Rows from block 6 of a small image diffusion model, named by matrix and row number. Rows with one number belong to one neuron. Each number is 128 + 32 x the weight over its row's rms, rounded and kept within 0 to 255. All counts start at 0.
Before each neuron's rows are labels from the 100 images, of 14976 (inputs lightly noised), where the neuron reaches its largest size: "patch colour" is the nearest of a few named colours to the mean colour under the peak. Only what is clearly more common there than usual is listed. The data: crops of objects in photos (Visual Genome). In brackets: how many of the 100.
# gate: MLP gate (model.blocks.6.mlp.gate.weight, 336x128), inputs 43-85
# fc1: MLP up (model.blocks.6.mlp.fc1.weight, 336x128), inputs 43-85
# fc2: MLP down (model.blocks.6.mlp.fc2.weight, 128x336, transposed), outputs 43-85

patch colour: grey (61)
gate.302 [119 147 122 121 108 106  85 194 114 169 130 138 105 107 144 142 167 168 139  95 131 157  98 105 140 140 127  48 149 195 162 191 123 148 124 111 113 138 144 136  90 166 128]
fc1.302 [123 164 144 125 134 122 155  58 107 112 196  78 171 133  99 163  56 179 154 136  99  90 160 186 133  71 142 101  76 163 136 142 120 173 181 124 107 100 158  92 107 156 161]
fc2.302 [133 129 100 117 119 148 146  70 127  79 144 132 113 133  48 125 172 148 125 176 107 179 163 149 120 138 131 154 133 189 107  88 136  81 151 137 116 175 181  78 128 137 119]

patch colour: white (70)
gate.318 [152 127 117 196 103 119 144 141 162 104 128 116 152 156 111 100 103 158  98 195 152  99  96  98 135 150 130 127 141 131 113 152 135 152 166 117 107  58 123 147 114 120 106]
fc1.318 [137 110 157  58 165 164  72 142  89 161 109 137 120 130 134 143 209  67 152 129 149  97 139 131 149 124 125 152 105 180  84 137 153 111 119 132 128 133 143 124 146 168  90]
fc2.318 [147 184 151 138 143 134 119 149 136 134 165  93 149 192 139 110  42  83  82 145 148  57 108 117 127 157 166 120 179 139 144 113 104 104  96 139 148 123 135 111 152 115 112]

patch colour: white (34)
gate.265 [104 140  93 212 138 103 106  93 123  84 160 113 115  90 145 124 110 185 111 168 118 130 134 113 133 151 115 122 171  94  96 160 125 124 151  86  72  93 127 147 134  66 163]
fc1.265 [110 161  90 148 120 106 119  92 111  82 137 127 146  76 139  75  93 172  65  96 120 135  38 162 115 117 166 115 187 143 127 163 137 131 166 108  90 147 133 158 132  59 161]
fc2.265 [144 167 132 129 132 111  91 194 140 143 184 113 111 143 127 107  81  71  54 132 185 102 150 153 113 147 140 140 185 105 138 135 129 147 146 162 106  99 156 143 172  92 139]

patch colour: red (29)
gate.112 [155   0 170 135 129 101 125 129 128 147 124 162 160 157 108 191 100 107 192  90 131 141 125 106 144 107  82 135 172 109 114 162 149 105 135 154  99 146 139 148  95 201  88]
fc1.112 [150 110 159 147  86 127 113 156 160 105 135 140 136 196 111 139 180 141 146 141 135 136 202 119 128 139 118 114  84 148 111 118 157 172 140 126 172 163 105  88 130 121 157]
fc2.112 [188  97  99 157 140 102  99 100 119 173 114 207 146 172  82 167 192 139  86  87 102 138 158 124 132 147 136 117  32 124 143 126 115  76 174  84 166 110 163 129 117 129 184]

patch colour: black (38)
gate.113 [182 137 128 114 172 127 146 150 155 144  81 160 114  91 128 138 127 148 186 151 105 102 138  74 196  89 158 144  78 126 142 185 126 146  82 131 118 123 155 172 146 157 179]
fc1.113 [163 109 134 113 123 172 113 104 109 157 222 107 150 136  84 123 114 119  72 182  82 169 147 174 140 110 157 135 145 149  74  75 110 161 222 134 122  97  95 123 170  94 150]
fc2.113 [ 85 140 106 122 128 135 152 203 118 108 117 111  93 148  96 143  83 113 122 130 117 144 148 132 118  98  76 135 186 129 122 122 137 125 189 173 143 138 125 145 135 125 139]

patch colour: blue (25)
gate.206 [142 165 148 142 183 114 108 106 165  68 142 117  94 125 152  97 119  96  74 164 125 154 106 117 132 135 207  81 126 173 124 175 149 119 171 157 123  79  98 137 120  86 143]
fc1.206 [118 178 134 165 161 111 109  70 166  57 110 115 109 154 139  87 141 103 110 145 100 199 159 151  82  92 153 112 115 133  98 152 163 120 107 149  92 165 140 132 103  79 121]
fc2.206 [154 183  86 152 146 147  92 216 125 209 151 117 128 159 116 125 110 198 137 156 158 178 104  87 144  93 137  81 112 124 110 127 112 158  98 100 104 101 148 146 102 111 149]

patch colour: brown (76)
gate.39 [166  96 115 112 125 127 153 226 143 155 131 142 124 122 152 133 150 120 183 157 127 114 148 136 166 103  99 106 107 118 175 111 106 138  93 170  72  93 163 148 165 164 152]
fc1.39 [183 105 121 135 118 133 100  76  78 144 140 150 123 140  59 122 111 126 125  91 148 135 174 127 124 135 174 135 127 141 140 149 112 129  64 153 114 169 141 159 164 164 122]
fc2.39 [114 110 139 128 162 113 167 131 129  95 120 151 112 132 197 142 104 118 201 102  89  66 137 130 128 114  61 161  80 139 114 147 120 147  53 118  89  89  84 135 153 102 103]

patch colour: black (81)
gate.277 [125 101 131  94  98  87 183 150 161 135 117  82 107 114 124 122 104  82 193 191 117  70 139 124 202 134 182 160 103 113 105 111 118 122 117 125  89 101 110 174 168 108 120]
fc1.277 [ 98 109 116  88 138 164  77 112 125 150  83 197 136 143  97 128 188 114 140  90 113 187 114 128 132 110 149 129 214 123 108 136 125 213 147 121  99 104 178 122 139 161  72]
fc2.277 [177 132 122 125 159 138 158 110  97  48 114  76  94 111  89 171 203 123 154 136 124 139 111 150 127 142 111 136 136 133 143 124 141  74  34 137 125 121 137 115 146 123  94]

patch colour: grey (67)
gate.209 [136 189 105 179 128  95 133 143 144 170 162 102 152 132  84  99  60 133 145 137 143 127 171 141 126 104 141  90 100 102 145 146 145  82  87 139  53 133 179 138  42 110 189]
fc1.209 [ 97 157 125 155 122 144  85 112 149 137 181 135 111 156  85 118 118 155 147  45 195 177 145 129  82 131 105  64 190  68 120 157 177 117  65 181  42 164 121 134 155 144 157]
fc2.209 [142  89 138 138 177  85 132 118 128 101 147 189 120 198  61 152 157 159 115 117  79 161 109 127 140 144 115 129 160 106 115 106 137 190 139 131 116  88 147  97 175 154 111]

patch colour: blue (37)
gate.183 [136 182  85 150  81 140 182 112 167 156 105 133 174 169 131 112  67 159 125 200 113  68 131 152 153 117 177 155 133  80 198 109 146 158 152 208 145 105 167 131 118  56 170]
fc1.183 [113 114 136 117 132  97 157 171 158 160 105 137 160  62 121  75 128 149 112 132 157 160 112 132 111 124 157 121 153  98 138 110  98 106 121 121  98 146 168 133 127 190  74]
fc2.183 [170 108 161 107 128 141 148 122 136 111 132 139 101  58 144 169 201 136 155 123 163  98 120 198 158 110 133 134 137 102 155 151 125 174 178 110  42 104 176 124 120 103 127]

patch colour: pink (27)
gate.234 [146 165 139 154 102 139 115 117 148 114 150 103 112 125 127  84 134 113  53  90 106 172 172 175  96  99 157 122 163 108 137 109 145 140  79 158 184 170 163 143 116 146  68]
fc1.234 [173 150 146 171 154 128 101  84 115 153 166 102 119  94 104 147 127 136  84 196  97 125 154 135 136  97 127 103 153 114 115 139 139 220  95 126 120 128 175 147 129 127 203]
fc2.234 [133  92 190 131 139 134 157  47 135 135  77  87 118 107  78 127 165 118  69  70  54 116 139 142 130  96 142 144 113 135 107 162 142 157 104 149 116  90 113 152 158 143 115]

patch colour: white (84)
gate.212 [ 98 127 106 153 101 164 174 138 110 117 129  60 170 114 126 125 153 113 142 149 135 135 164 180 149 104  80 157 189  96 149 100 137 109  69 121  92 138 141 154 122 105 150]
fc1.212 [169 179 120 124 130 154 138 102 130 107 184 154 110 163 117 134 152 111  52 151 174  76 115 159 157 117 150 116 158 201 169 166 130 106 100 155 149  83  69 124 127 161  98]
fc2.212 [143 123 107 150  94  85 119 121 112 150 160 133 116 128 141 122 120 115 136  99  80 111 162 133 117 104 134 115 107 129 128 122 141  97  88 108 175  88 146 136 138 127  90]

patch colour: white (75)
gate.226 [ 83 135  86 178 119 141 143 176 121  84 137  72 153 162 131 127 169 142 201 192 217 118 129  90 156 151 114 112 115 123  78 122 112  97 179 119  97 106 106 170 146 179 128]
fc1.226 [131 151 109 219  87 128 179 164 120 151 140 125 132 129 117 150 195 107 106 157 162 120  72 141 160 163  87 158 155 124 108 125  94 103 110 129 104 150  73 103 176 176 114]
fc2.226 [ 94 161  91 164 124 125 146 200 123  69 123  61 114 125 121 141  75 117 160 127 153 134 181 129 123  61 175 128 124 101 128 138 115 104 113 100 151  65  45 140 161 107 125]

patch colour: red (49)
gate.109 [118 125 159 129 159 139  82 124 100 154 114 132 122 131 128 155 153 106  97  58 139 216 138  97 167 133 135  95 173 154  88 114 127  80 121 106 139 135  99 130 140 102 148]
fc1.109 [219 152 128  89 162 206  83 100 128 113 127 119 143 141 151 139 150 101 143 102 150 131  98 115 147 124 141 153 122 156 129 126 137 102  80 170 176 103 106 155 134 163 146]
fc2.109 [141 116 109 128 146 107  71 142 122 104 130 181 139  81 180 129 100 146 101  65 135 153 131  73 114 136 190 126 159 154  97  92 149 175 165 144 100 149 116 112 121  98 112]

patch colour: brown (64)
gate.165 [145 112 145  90 130 117  93 154 145 100  78 121 114 109 161  99 194 101 122 174 186 145 166 150 111 189 137 131 139 103 121 126 135 103 119  77 217 116 113  86 155 122  75]
fc1.165 [125  68 157 146 128 203  98  96 126 107  70 187 120 155  84 124 193 126 125  94 135  52 115 128 115  92 127 104 130 122  81 131 162 160 110 137 144 122 143 131 125 163  78]
fc2.165 [ 75 154 106 117 142 174 147 111 114  58 181 142  93 143 146 130 109 115 107 139 168 153  87 122 129 163 126 113 124 160 123 151 135 171 106 150 122 125 211 152 133 115 184]

patch colour: black (36)
gate.279 [ 96 209 117 101 119  64 148 103 120  92 117 119 118 134  78 159 130 120 135 102 140  80 132  91 136 106 128 128  76 124 123 140  90 131 169  61 167 110 123 159 150 133 227]
fc1.279 [ 81 145 130 142 131  82 106 137 145  99 122 126 106 125 134  78 102 121 140 168 203 137 131 146 118 131 130 123 199 154 107 123 125 170  86 104 141  82 172 134 182 143 181]
fc2.279 [116 154 134 175  80  90 119 107 126 179  99 177 179 175 146 137 138 141 138 171 100 157 133 125 119 152 166 144  94 110 128 115 127  82 142 136 141 229 185 142 124  98 143]

patch colour: brown (66)
gate.32 [ 78 149 150  76 158 142  81 108 139 158 207 129 146 165 177 113 126 123 108 125 150 145 110 148 118 169 141 121 115 130 165 197 129 173 112 123  92 102 188 190 101 133 172]
fc1.32 [141 109 140  52 133 123 114 119 143 174 102 121 141  69 174 150 147 102  90 112 103 152  79 102 124 199 140 128 151 127 108 107 140 209 136 121  53 151 179 148 188 123  43]
fc2.32 [142  93 125 139 113 158 150  86 129 127 167 138 164 131 130 139  53 123 114 168 180 157 189 118 142 105 117 147  99 120 119 109 131 153 100 111 212 144  62 183 148 106 134]

patch colour: white (43)
gate.214 [ 87 113 109 136 107 146 123 119  94  79 175 114 166 148  86 101 172 142 169 108 102 154 124 118 135 135  84  96 144 147 147 154 139 152 135 141 109 138  97 186  99 144 144]
fc1.214 [116 154 116  92 126 157 160 122 153 128 188 109 133 124 169 114 186 115  85 135  51 170  81  94 139 115 146 118 116 102 129  92 132 111 149 113 192 136 108  87  98 113 113]
fc2.214 [ 87  58 147 141 151  84 140 132 154 151  98 152 154 147 136 130 101 140 190 145 140 136 156 114 186 168 140 124 143  95 163 164 107 103 146 130 125 141 106 169  92 129 162]

patch colour: pink (27)
gate.231 [157 135 101 159  98  78 204 188 107 129 152 110 120 117 153 153 119 149 184 181 102 165 125 148 124 152 107 168 112 114 175 117 110 120 105  77 166 128 156 104 158 130 111]
fc1.231 [177 130 179 110 141 147 106  96 166 165 121  61 126 158 134  99  57 135 131 118 114 134 114 156 114  99 185 129  88 123  92 125 133 115 124 101 102  73 123  90  93 141 182]
fc2.231 [150 107 153 122  97 178 127 114 143 153 127 109 130  89 135 152 106 108 105 125 106 161 130 117 147 101 100 104 117 127 111 179 114  75  88 166 162 172 108 121 104 124 115]

patch colour: pink (25)
gate.49 [101 112 139  95 165 137  97 170 154 125 122 128 121  87 150 139 133 145  88  77 192 227  88  63 116 172 114  94 166  95  92 117 135  64  94 111 213 113 142 129 132 104 124]
fc1.49 [151 131  79 134 140 118  92 146 128 168 175  92 174 142 153 111  60 101 185  71 138 169 138 176 146 126 157 140  70 154 118 156 159  87 127 128 120 110  98 151 100 125 152]
fc2.49 [172 182 140 118 152 164 122 103 141 149  90 109 114 112 149 117 159 145 105 126 146 108 189 154 133 146 122 129 178 174  84 155 163 133 103 117 101 131  63 133 104 140  49]

patch colour: blue (46); cyan (35)
gate.149 [122 158 112 103 107 151  99 115 143 135 160 124 129 119 127 112 104 115 113 141  79  97 135 100  94 140 108 127 138 137 155 143 133  91 155 144 145  97 113 101 148 127  84]
fc1.149 [ 97 180  71 104 112 140  75 136 146 112 111 144 141 138  97  88 101 113 111  82 115 167 108 138 165 121 111  98 149  99 116 153 125 121 139 169 115 104 123 162 129  65  93]
fc2.149 [134  64 104  74 115 123 144 154 126 152 118 115 132 100 111 166  95 148  86 111 132 149 115 186 135 140 126 136  91 151  98 130 126  93  92 131 102 157 121 144 109 200 139]

patch colour: red (42)
gate.38 [175 138 151  90 126  72 162  88 144 115 131 107 103 159  82 132 180 104 116  98  52 102 144 148 117 140 132 129 111  93 151  85 131 151 110 133 100 158 119 118 116 138  76]
fc1.38 [163 122  65 165 140 113  44  96 102 128 180 149 108 102 124 117 101 162 137 140  91 130  93 123 151 179 153 135 138 129 116 139 112 117 178 146 144 113 167 163 131 141 211]
fc2.38 [129 127  92 150 112 134 151 138 133 143 150 171 109  96 170  71 139 113  64  99 205  48 134  82  93 138 122  89 119 136  96 127 135  94 162 161 159 105 115 122 107 139  58]

patch colour: pink (28)
gate.293 [137  55 124 134 139 150 145 104  91 112 102 152 100 183 112 160 147  77 143 149  63 106 103 110 119 127 103 156 157 109  72 117 126 108 126  93 133 153 195  94 179 138 131]
fc1.293 [150 148 169 199  96 131 127 101 168 122 170  78 114 112 117 101 166 160 114 111 147 180 225 108  74 118 158 113 146  98  60 134 166 114  99 128  84 196 149  94 136  79 126]
fc2.293 [105 149 105 119  97  75 149 111 118 132 138 141 111  89  93 121 148  94 121 107  66 153 132 105 115 124 101 116 109 164 119 207 123 166  73  85  76  73 192 113  93 133  88]

patch colour: red (44)
gate.278 [105  62 158  64  94 143 163 126 139 178  74  60 159 164 190 151 162  84 126 128 123 101 129 103 118 190 131 139 123 152 162 157 143 164 163 161 128 126  66 115  85 127  98]
fc1.278 [173  63 139  83 110 135 165 118 133 153 117  68 188 117 119 156 115  83 107  79 133  77 154 103 121 149 158 113  77 154 141 138 143 122 154  59 157 158  67 119 112 142  62]
fc2.278 [114 109  86 119 126 163 165  27 125  96 161 151 133  89 157 149 150 132 155 107  81 193 152 162 138 156 162 147  99 121 101 137 150  73 155  52 117  85 104  99  81 122 133]

patch colour: black (40)
gate.117 [206  95 131 129 118  50 124 136 134 132  90  73 115 144 124 111 178  91 159 162 161  97 150 118 129 108 108 119 173  91 128 113 122  98 139 112  97 100 114 149 174 100 156]
fc1.117 [ 86 137 138 130 122 145 127 167 146 111 159 151 167  85 117 107 152 142 121 145  99 114 102  69  89  28 172 118 100 111 106 135 167  96  97 150 174 120 158  95  85 114 155]
fc2.117 [175 174 139 125 159 106 156 156 142 134 109 114  97  86 214 114 172 114 161 149 163 148 132 136 128 174 105 147  83 120  84 165 102 133 155 122 141 152 113 177  97 179  74]

patch colour: grey (62)
gate.86 [102 145 142 153  87 143 129  72 130  83  82 109 160  99 115 130 191  89  95  77 123 130 150 184 126 144 120  82 169 125 153 119 149 179  99  97 149  78 168 185 113 124  72]
fc1.86 [130 115 131 107 113 158 146 153 112 163  55 134 104 107  72 159 107  96 137 157 133 131 126 115 171 163 196 173  37 190 120 137 104  73 144 116 114 106  81 129 126 137 131]
fc2.86 [136 111 121 133 139  75  96 149 137 144 147 127 156 105 183 111 199 120 126 153 104 136  93 148 139 130  91 136 190 134 129 110 121 111  40 137 108 171 121  86 143 127 102]

patch colour: pink (32)
gate.303 [110 138  87 166  97 201 117 143 130 105 141 111 112 155  88 147 124 106 158 138 183 125 109 112 162  78  94 153 133 116 114 131 127 176 165 133  85  60  79 104  89 199 129]
fc1.303 [163 160 112 108 110 170 126 162 122 162 110  84 147 107 102 132 162  67 127 111 140 101 161 198 133 140 132 152 177 157 103 175 121 126 163  94 130 103  91 134  59 129  65]
fc2.303 [106 107 114 148 137 118 119 149 132  77  85  62 143 119 201 180  77 140 112 181 128 168 213 133 134 175 126 126 194 144 111 132 140 201  82 142  98 144 105 127 124 151 115]

patch colour: grey (66)
gate.197 [177 124  72 130 141 133 174 144 117 114  30 159 120 145 148 115 174 135 203 141 104  94 117 166 202 110 124 155 139 195 147 133  96 100 159 130  86 133  54 150  86 154 159]
fc1.197 [168 105 157 124 102 161 119 117 160 181 129 128 114 151 124 107 160 110  92 140 142 171 105 184  93  97 163 142 109  58 122  95 138  86 128 121 150 103 162 141 124 127 134]
fc2.197 [163 143 112 133  80  90  96 167 114 188 164 128 122 109  89  89 135 164 138 111 184 148  78 141 145 142 100 139 110 159 120 104 140  56 158  95 199  55 127 170 125 100 126]

patch colour: red (29); pink (27)
gate.276 [116 113 158 155  87 176 126  83 168 119  74 147 141 142  42 120 114 160 150  50 114 120 145 133  88  90 111  89 151 117  89 149 120 158  98  58 168 177  94  48 121 123 127]
fc1.276 [ 73 147 126 117 117 116 144 157 104 106 184 110 141 125 127 109 113 152 161 180 154 111 118 146 142 113 142 135  89 122 102 137 131 147 188 122  71 136 146 105  19  97 162]
fc2.276 [113 131 135 156 133 114 144 103 126 189 142 108 141 165 123 140 151 131 165 101 174 110 112 136 149 104 137 124 171 131 113 128 125 178  98 121  78  86  85 103 129 166 115]

patch colour: pink (38); white (30)
gate.115 [149 165  92  77 136 106 122 149 122 130  86 115 135 110 179 102 128 128 188  98 144 113 120 119 132  71 145  85 144 139 168 151 150 176  79 135  89  95 121 120  78  73 148]
fc1.115 [ 70 142  97  68  68 163 140 110 123  95 196 159 146 157 174 164  93 116 125  73 132 165  95 139 121 115 144 120 196 152 138 135 133 139  85  97 113 139 159 139 111 169 134]
fc2.115 [107 111 135 116 148 144 128  77 130 114 151 115 125 121 137  92 137 137 189 136  81  92  69 186 155 130 155 163 186 151 147 159 146 159 136 150  81 114 149 119 128  66 109]

patch colour: black (36)
gate.313 [127 121 145 115 134  99 120  20 103 121  74  83  69 122 128 129 183 122 131 119 118 101 101 107 127 155 190 110 150 130 125 129 121 106 184 107 132 112 142 145 194 144 146]
fc1.313 [126 177 103 141 137 221 103 148 150 141 165 153 185 135 108  97 104 104 123 123 136 141 106 136 121 107 116 131  70 117 139 128 140 157 114 152  98 168 110 151  63  95  96]
fc2.313 [114 134 141 137 114 152 132 140 126 160 102 132 132  35 180 140 146 128 200 143 180 108 187 143 157  87 119 124 131  92 128 123 141 132 124 104 112  93  48 165 110 126 108]

patch colour: white (39)
gate.45 [ 67 145 106 171  54 109 133  96 164  94 137 136 158 126  95 107 103 108 157 111 158 131  77 106  74 152 120 136 180  82  81 145 158 113  70 155 178 122 131 143  73 116 155]
fc1.45 [176  95 103 123 114  82 150 156 119 174 115 116 209 213 112 137 165 135 116 152  97  49 173 123 175 184 134 176  97 159 157 145 128 152 128 127  62  84 142 154 132 105 125]
fc2.45 [124 120 110 147  99  61 118  91 117 179 153 102 121 131 169  98 145 164 190 134 166  86 140  86 142  84 176 163 161 159 136 135 123  92 195 151 182  92 114 173 110 157 106]

patch colour: red (30)
gate.119 [126  88 165 175  51 110  95 139 117 140 140 140 147 115 123 190 151 138 101 155 180  66 127 148  88 126 143 123 107 139 118  88 110 147 136  45 132 137 185  91 109 184 134]
fc1.119 [100 133 159  89 132  71  89 154 120 125  80 175 101 138 109 130 163 101 103 107 167 135 134 109  86 180 112 118 178 111  94 104 151 123 137 111 107 115  91 159 190 136 164]
fc2.119 [ 87  93 124 138 109 148 138 218 131 159 164 121 157 141 135 124 139 138 112 145 136 107 120 149 156 139 133 119 109 145 133 185 131 159 122 156 196  40 126 135 145 121 208]

patch colour: grey (63)
gate.172 [130 130  97 120 172 179 185  81 124 165 107 135 135 163  90 127 104 136  96 140 153 145 106 102 181 101 164 167  75 175 119 128 123 171 148 161 130 106 184 141  80 136 138]
fc1.172 [ 96 104 117 117 149 109 103 128 126 152 121  91 155 136  81 133  83  59 109 104 129 111  86  57 116 133 156 140 158 131 164 164 141 133  97 116 112 116 137  96 128 143 108]
fc2.172 [116 135 174  90 133 116 151 144 106 123 117 114 112 135 196 158 143 133 113 154 124 127  66 115 146  94 134 142 137 156  92 150 130  75 108 151 119 155  83 188 114 123 114]

patch colour: black (61)
gate.1 [ 63  84 185 138 113 101 135  79 167 142  64 181 161 143 118 127  45 167 152  53 114 173 124 154 110 169 141  97 153 113 131 138 127 146 122  76 151 116  86 150 182 130 172]
fc1.1 [110 110 121 110  90  83  83 110 126 189 122 104 168 148 122 124  72 126 142  41 120 195 171  82 136  92  92 126 154 112 102 135 150 126  79 154 196 124 131 140  81  97 133]
fc2.1 [255 129 105 136  91 100 119 106 136 146 137  66 103  57 138 151 154 127 132 130 122  99 188 147 130 161 120 126 116  90 143  96 124 112  97 180  60 154 168 126  94 118 119]

patch colour: black (47)
gate.158 [187 120 185 153 112  94 156 153 118  90 112 167 115 185 109 102 180 119 115 150 112 183 170 132  75 150 114 140 174 116 119 153 151 162 106 143 204 140 156 126 181  69 123]
fc1.158 [150 129  76 108 120 119 129 129  75 167 107  85 114 136 128 129 160 107 169 199 170 132 129 136 143 129 176 113 137 131 140  97 106 105 161 120  19  66 101 168 141 135  94]
fc2.158 [ 84 141 121 168 133  99 117  87 142 159 137  88 141 168 157 109 152 144  62 122 140 125 132 138 136 114 138 110 144 141 163 127 105  61  91 139 241 109 115 121 115 128 140]

patch colour: grey (65)
gate.160 [108 139 143 105 143 126  96 163 138 125 180 158 205 129 170 161 190 163 131  69 132 145 151 115 123 179 151  83 141 166  83 208 147 114 115 128  96 104 160 181 106 137 166]
fc1.160 [176 146 114 102 106 114 126 102 122 125 136  69 186 146 105 190  59 163 136  98 173 110 217 128 135 112 147 116 141 168 106 178 126 110  96 116 123 115 104 195  77  97  84]
fc2.160 [194 143 131 124 118 137 152 114 131 129 144  86 124  97  76 120 170 119 145  66 156 162 137 183 136 143  98 139 126 191 135 162 117 140 131 162  66 135 156 134 100 163 173]

patch colour: white (98)
gate.51 [113 183  49 148 117 150 130 119 132  74 140  95 148 130 143  84 152 118 168 156 118  55 145 151 127 113 125 161 170 121 132 196 169 124 145 115 125  95  98  86  40 132 106]
fc1.51 [122 186 126 192 123 117 114  54 167  58 180 137 126 101 118  91 148 127 154 135  44 148 157 133 114 141  77 130 181  73  97  95 177 190 151 176 100 132 107  86 149 146 125]
fc2.51 [175 125 154 142 123 107 114 157 123 153 140 134 104 111  62 123  84 127 125 106 159 149 130 146 126 107 132 137  61 118 114 120 136 104 127 108 138 146 104 130 149 131 132]

patch colour: red (40)
gate.118 [144 105 156 139 123 133 124 118 118  82 130 164 148  91 140 132 160 163 150 112  77 116 167 194  99 138 138 129 127 160 127 162 187 108 111  77 168 167 128 101 104 117 113]
fc1.118 [170  92 191 165 180 146  97  94 178 158 129 133 119  77 103  95 119 110 118 161  95  66 167  92 134 152 147  91 112 125 151 130 148 157 139 166 146 155 167 115  67 112 160]
fc2.118 [162 113 102 172 157 180 141 138 128 124 146  78 110 226 178 114 112 109 129 183 125 130 145 115 138 105  66 136 149 108 132 121 122  94 178 109  76 140 123 152 105 139 158]

patch colour: black (85)
gate.325 [183 131 121 116  82 179  94 120 153 101 122  83 139  92 129  78 141 123 141 146  94  93 153  81 149 112 141 114 138 150 159 158 101 161 142 144 109  88 150 117 184 116  81]
fc1.325 [169 133 141 126 149 138 133 116 135 142  87 148 160 155 143 128 128 121  93 184  92  65  90  97 154 164 163 140 125 130 178 151 139 183 150 111 175  88 123 106 182  79 119]
fc2.325 [173 179 143 121 113 237 121 103 124 114 100  98 151 124 110 181  47 124 113  98  97 157 136 138 141 103 144 133  92 128 126 116 116 116 126 109 184 122 131 120 206 122 207]

patch colour: pink (40); white (35)
gate.137 [101 156 116 173 172 138 127 112 166 113 207 113 137 162 132 125 176 136 120 160 125 161  64 192 141 105 115 145 140 111 104 143 147 113  78 101 143 153 148 119  51 114 111]
fc1.137 [116  96 116  65 113 195 174  97 108 103 130 107 131  84 165 135 130 103 138 109 128 198 149  86 146  88 130 123 191 130 116 142 138 115  97 118 169 118 105 145 178  93 135]
fc2.137 [127 128  99 110  92 218 121 134 111  72 134  70 174 168 102 154 100 108 106 148 109 122  86 116 139 163 130 108  76 101 138 114 125 113 180 124 110  81 142 150 140  97 193]

patch colour: pink (25)
gate.191 [149 140 134 145  86 179 141  77 156  60 146 144 144 160 151 127 107 102 153 148 107  92 154 194 147  97  96 161 192 125 156 102 133 129 104 186 147 100 138 164 125  80 119]
fc1.191 [117 108 156 178  88  42 109 114 120 164 153  74 119 107 102 115  60 106 102 119 216 193 148  96  90 154 105 148 102 108 115 118 152 147 129 119  91 153 108 123 110 146  90]
fc2.191 [ 96 116 125  98 151 133 107 106 128  74  72 212 134 213  89 104 172 105 131 156  87  48 128 145 151 157 122 130 108 129 128 143 133 115 195 107  76 113 146 122 146 134 154]

patch colour: grey (61)
gate.96 [152 164  78 116  99 148 159 167 145  99  86 137 141 134 121 104 181 144 190 192 100 117 124 153 162 121 106 168 165 151 133 131 113 189 178 111 122 116 159 121  86 107 175]
fc1.96 [212  83 143 183 154 124 162 117 112 130 140  96  91 140 105 115 122 104  96 115 167 114  97 144 116 107 153 117 142 113 104 115 143  56  79  86 144 136 149 131 117 160  92]
fc2.96 [119 114 115 131 167 172 120 164 117 127 108 158 146 157 114 141 151 147 117 101 122 123 114 133 144  78 113 141 147 162 150  84 147 173 166 136 159 163 136 134 105 122 127]

patch colour: pink (32)
gate.2 [142 108 123 125  93 157  94 189 113 162  83 110 165 108 139  89 111 169 147 149 139 144 191  94  80 142 146  59  92 113 170 107 164 117 152  55  76 107 104 157  91  91 189]
fc1.2 [ 97  88 120  82  81 146 114 184 119  90 103 133 172 156 141 114 113  95 146 127 113 129 212 129 124 132 126 122 214 133 106 148 120  74  99  80 102 152 186 179 144 101  82]
fc2.2 [167 144 124 148  97 160 108 155 131 141 165 167  87 192 118 112 129 131 173 100  97 169  99 145 147 152 141 141  86 101 170  93 151 112 193 188  93 130 230 140 129 100 180]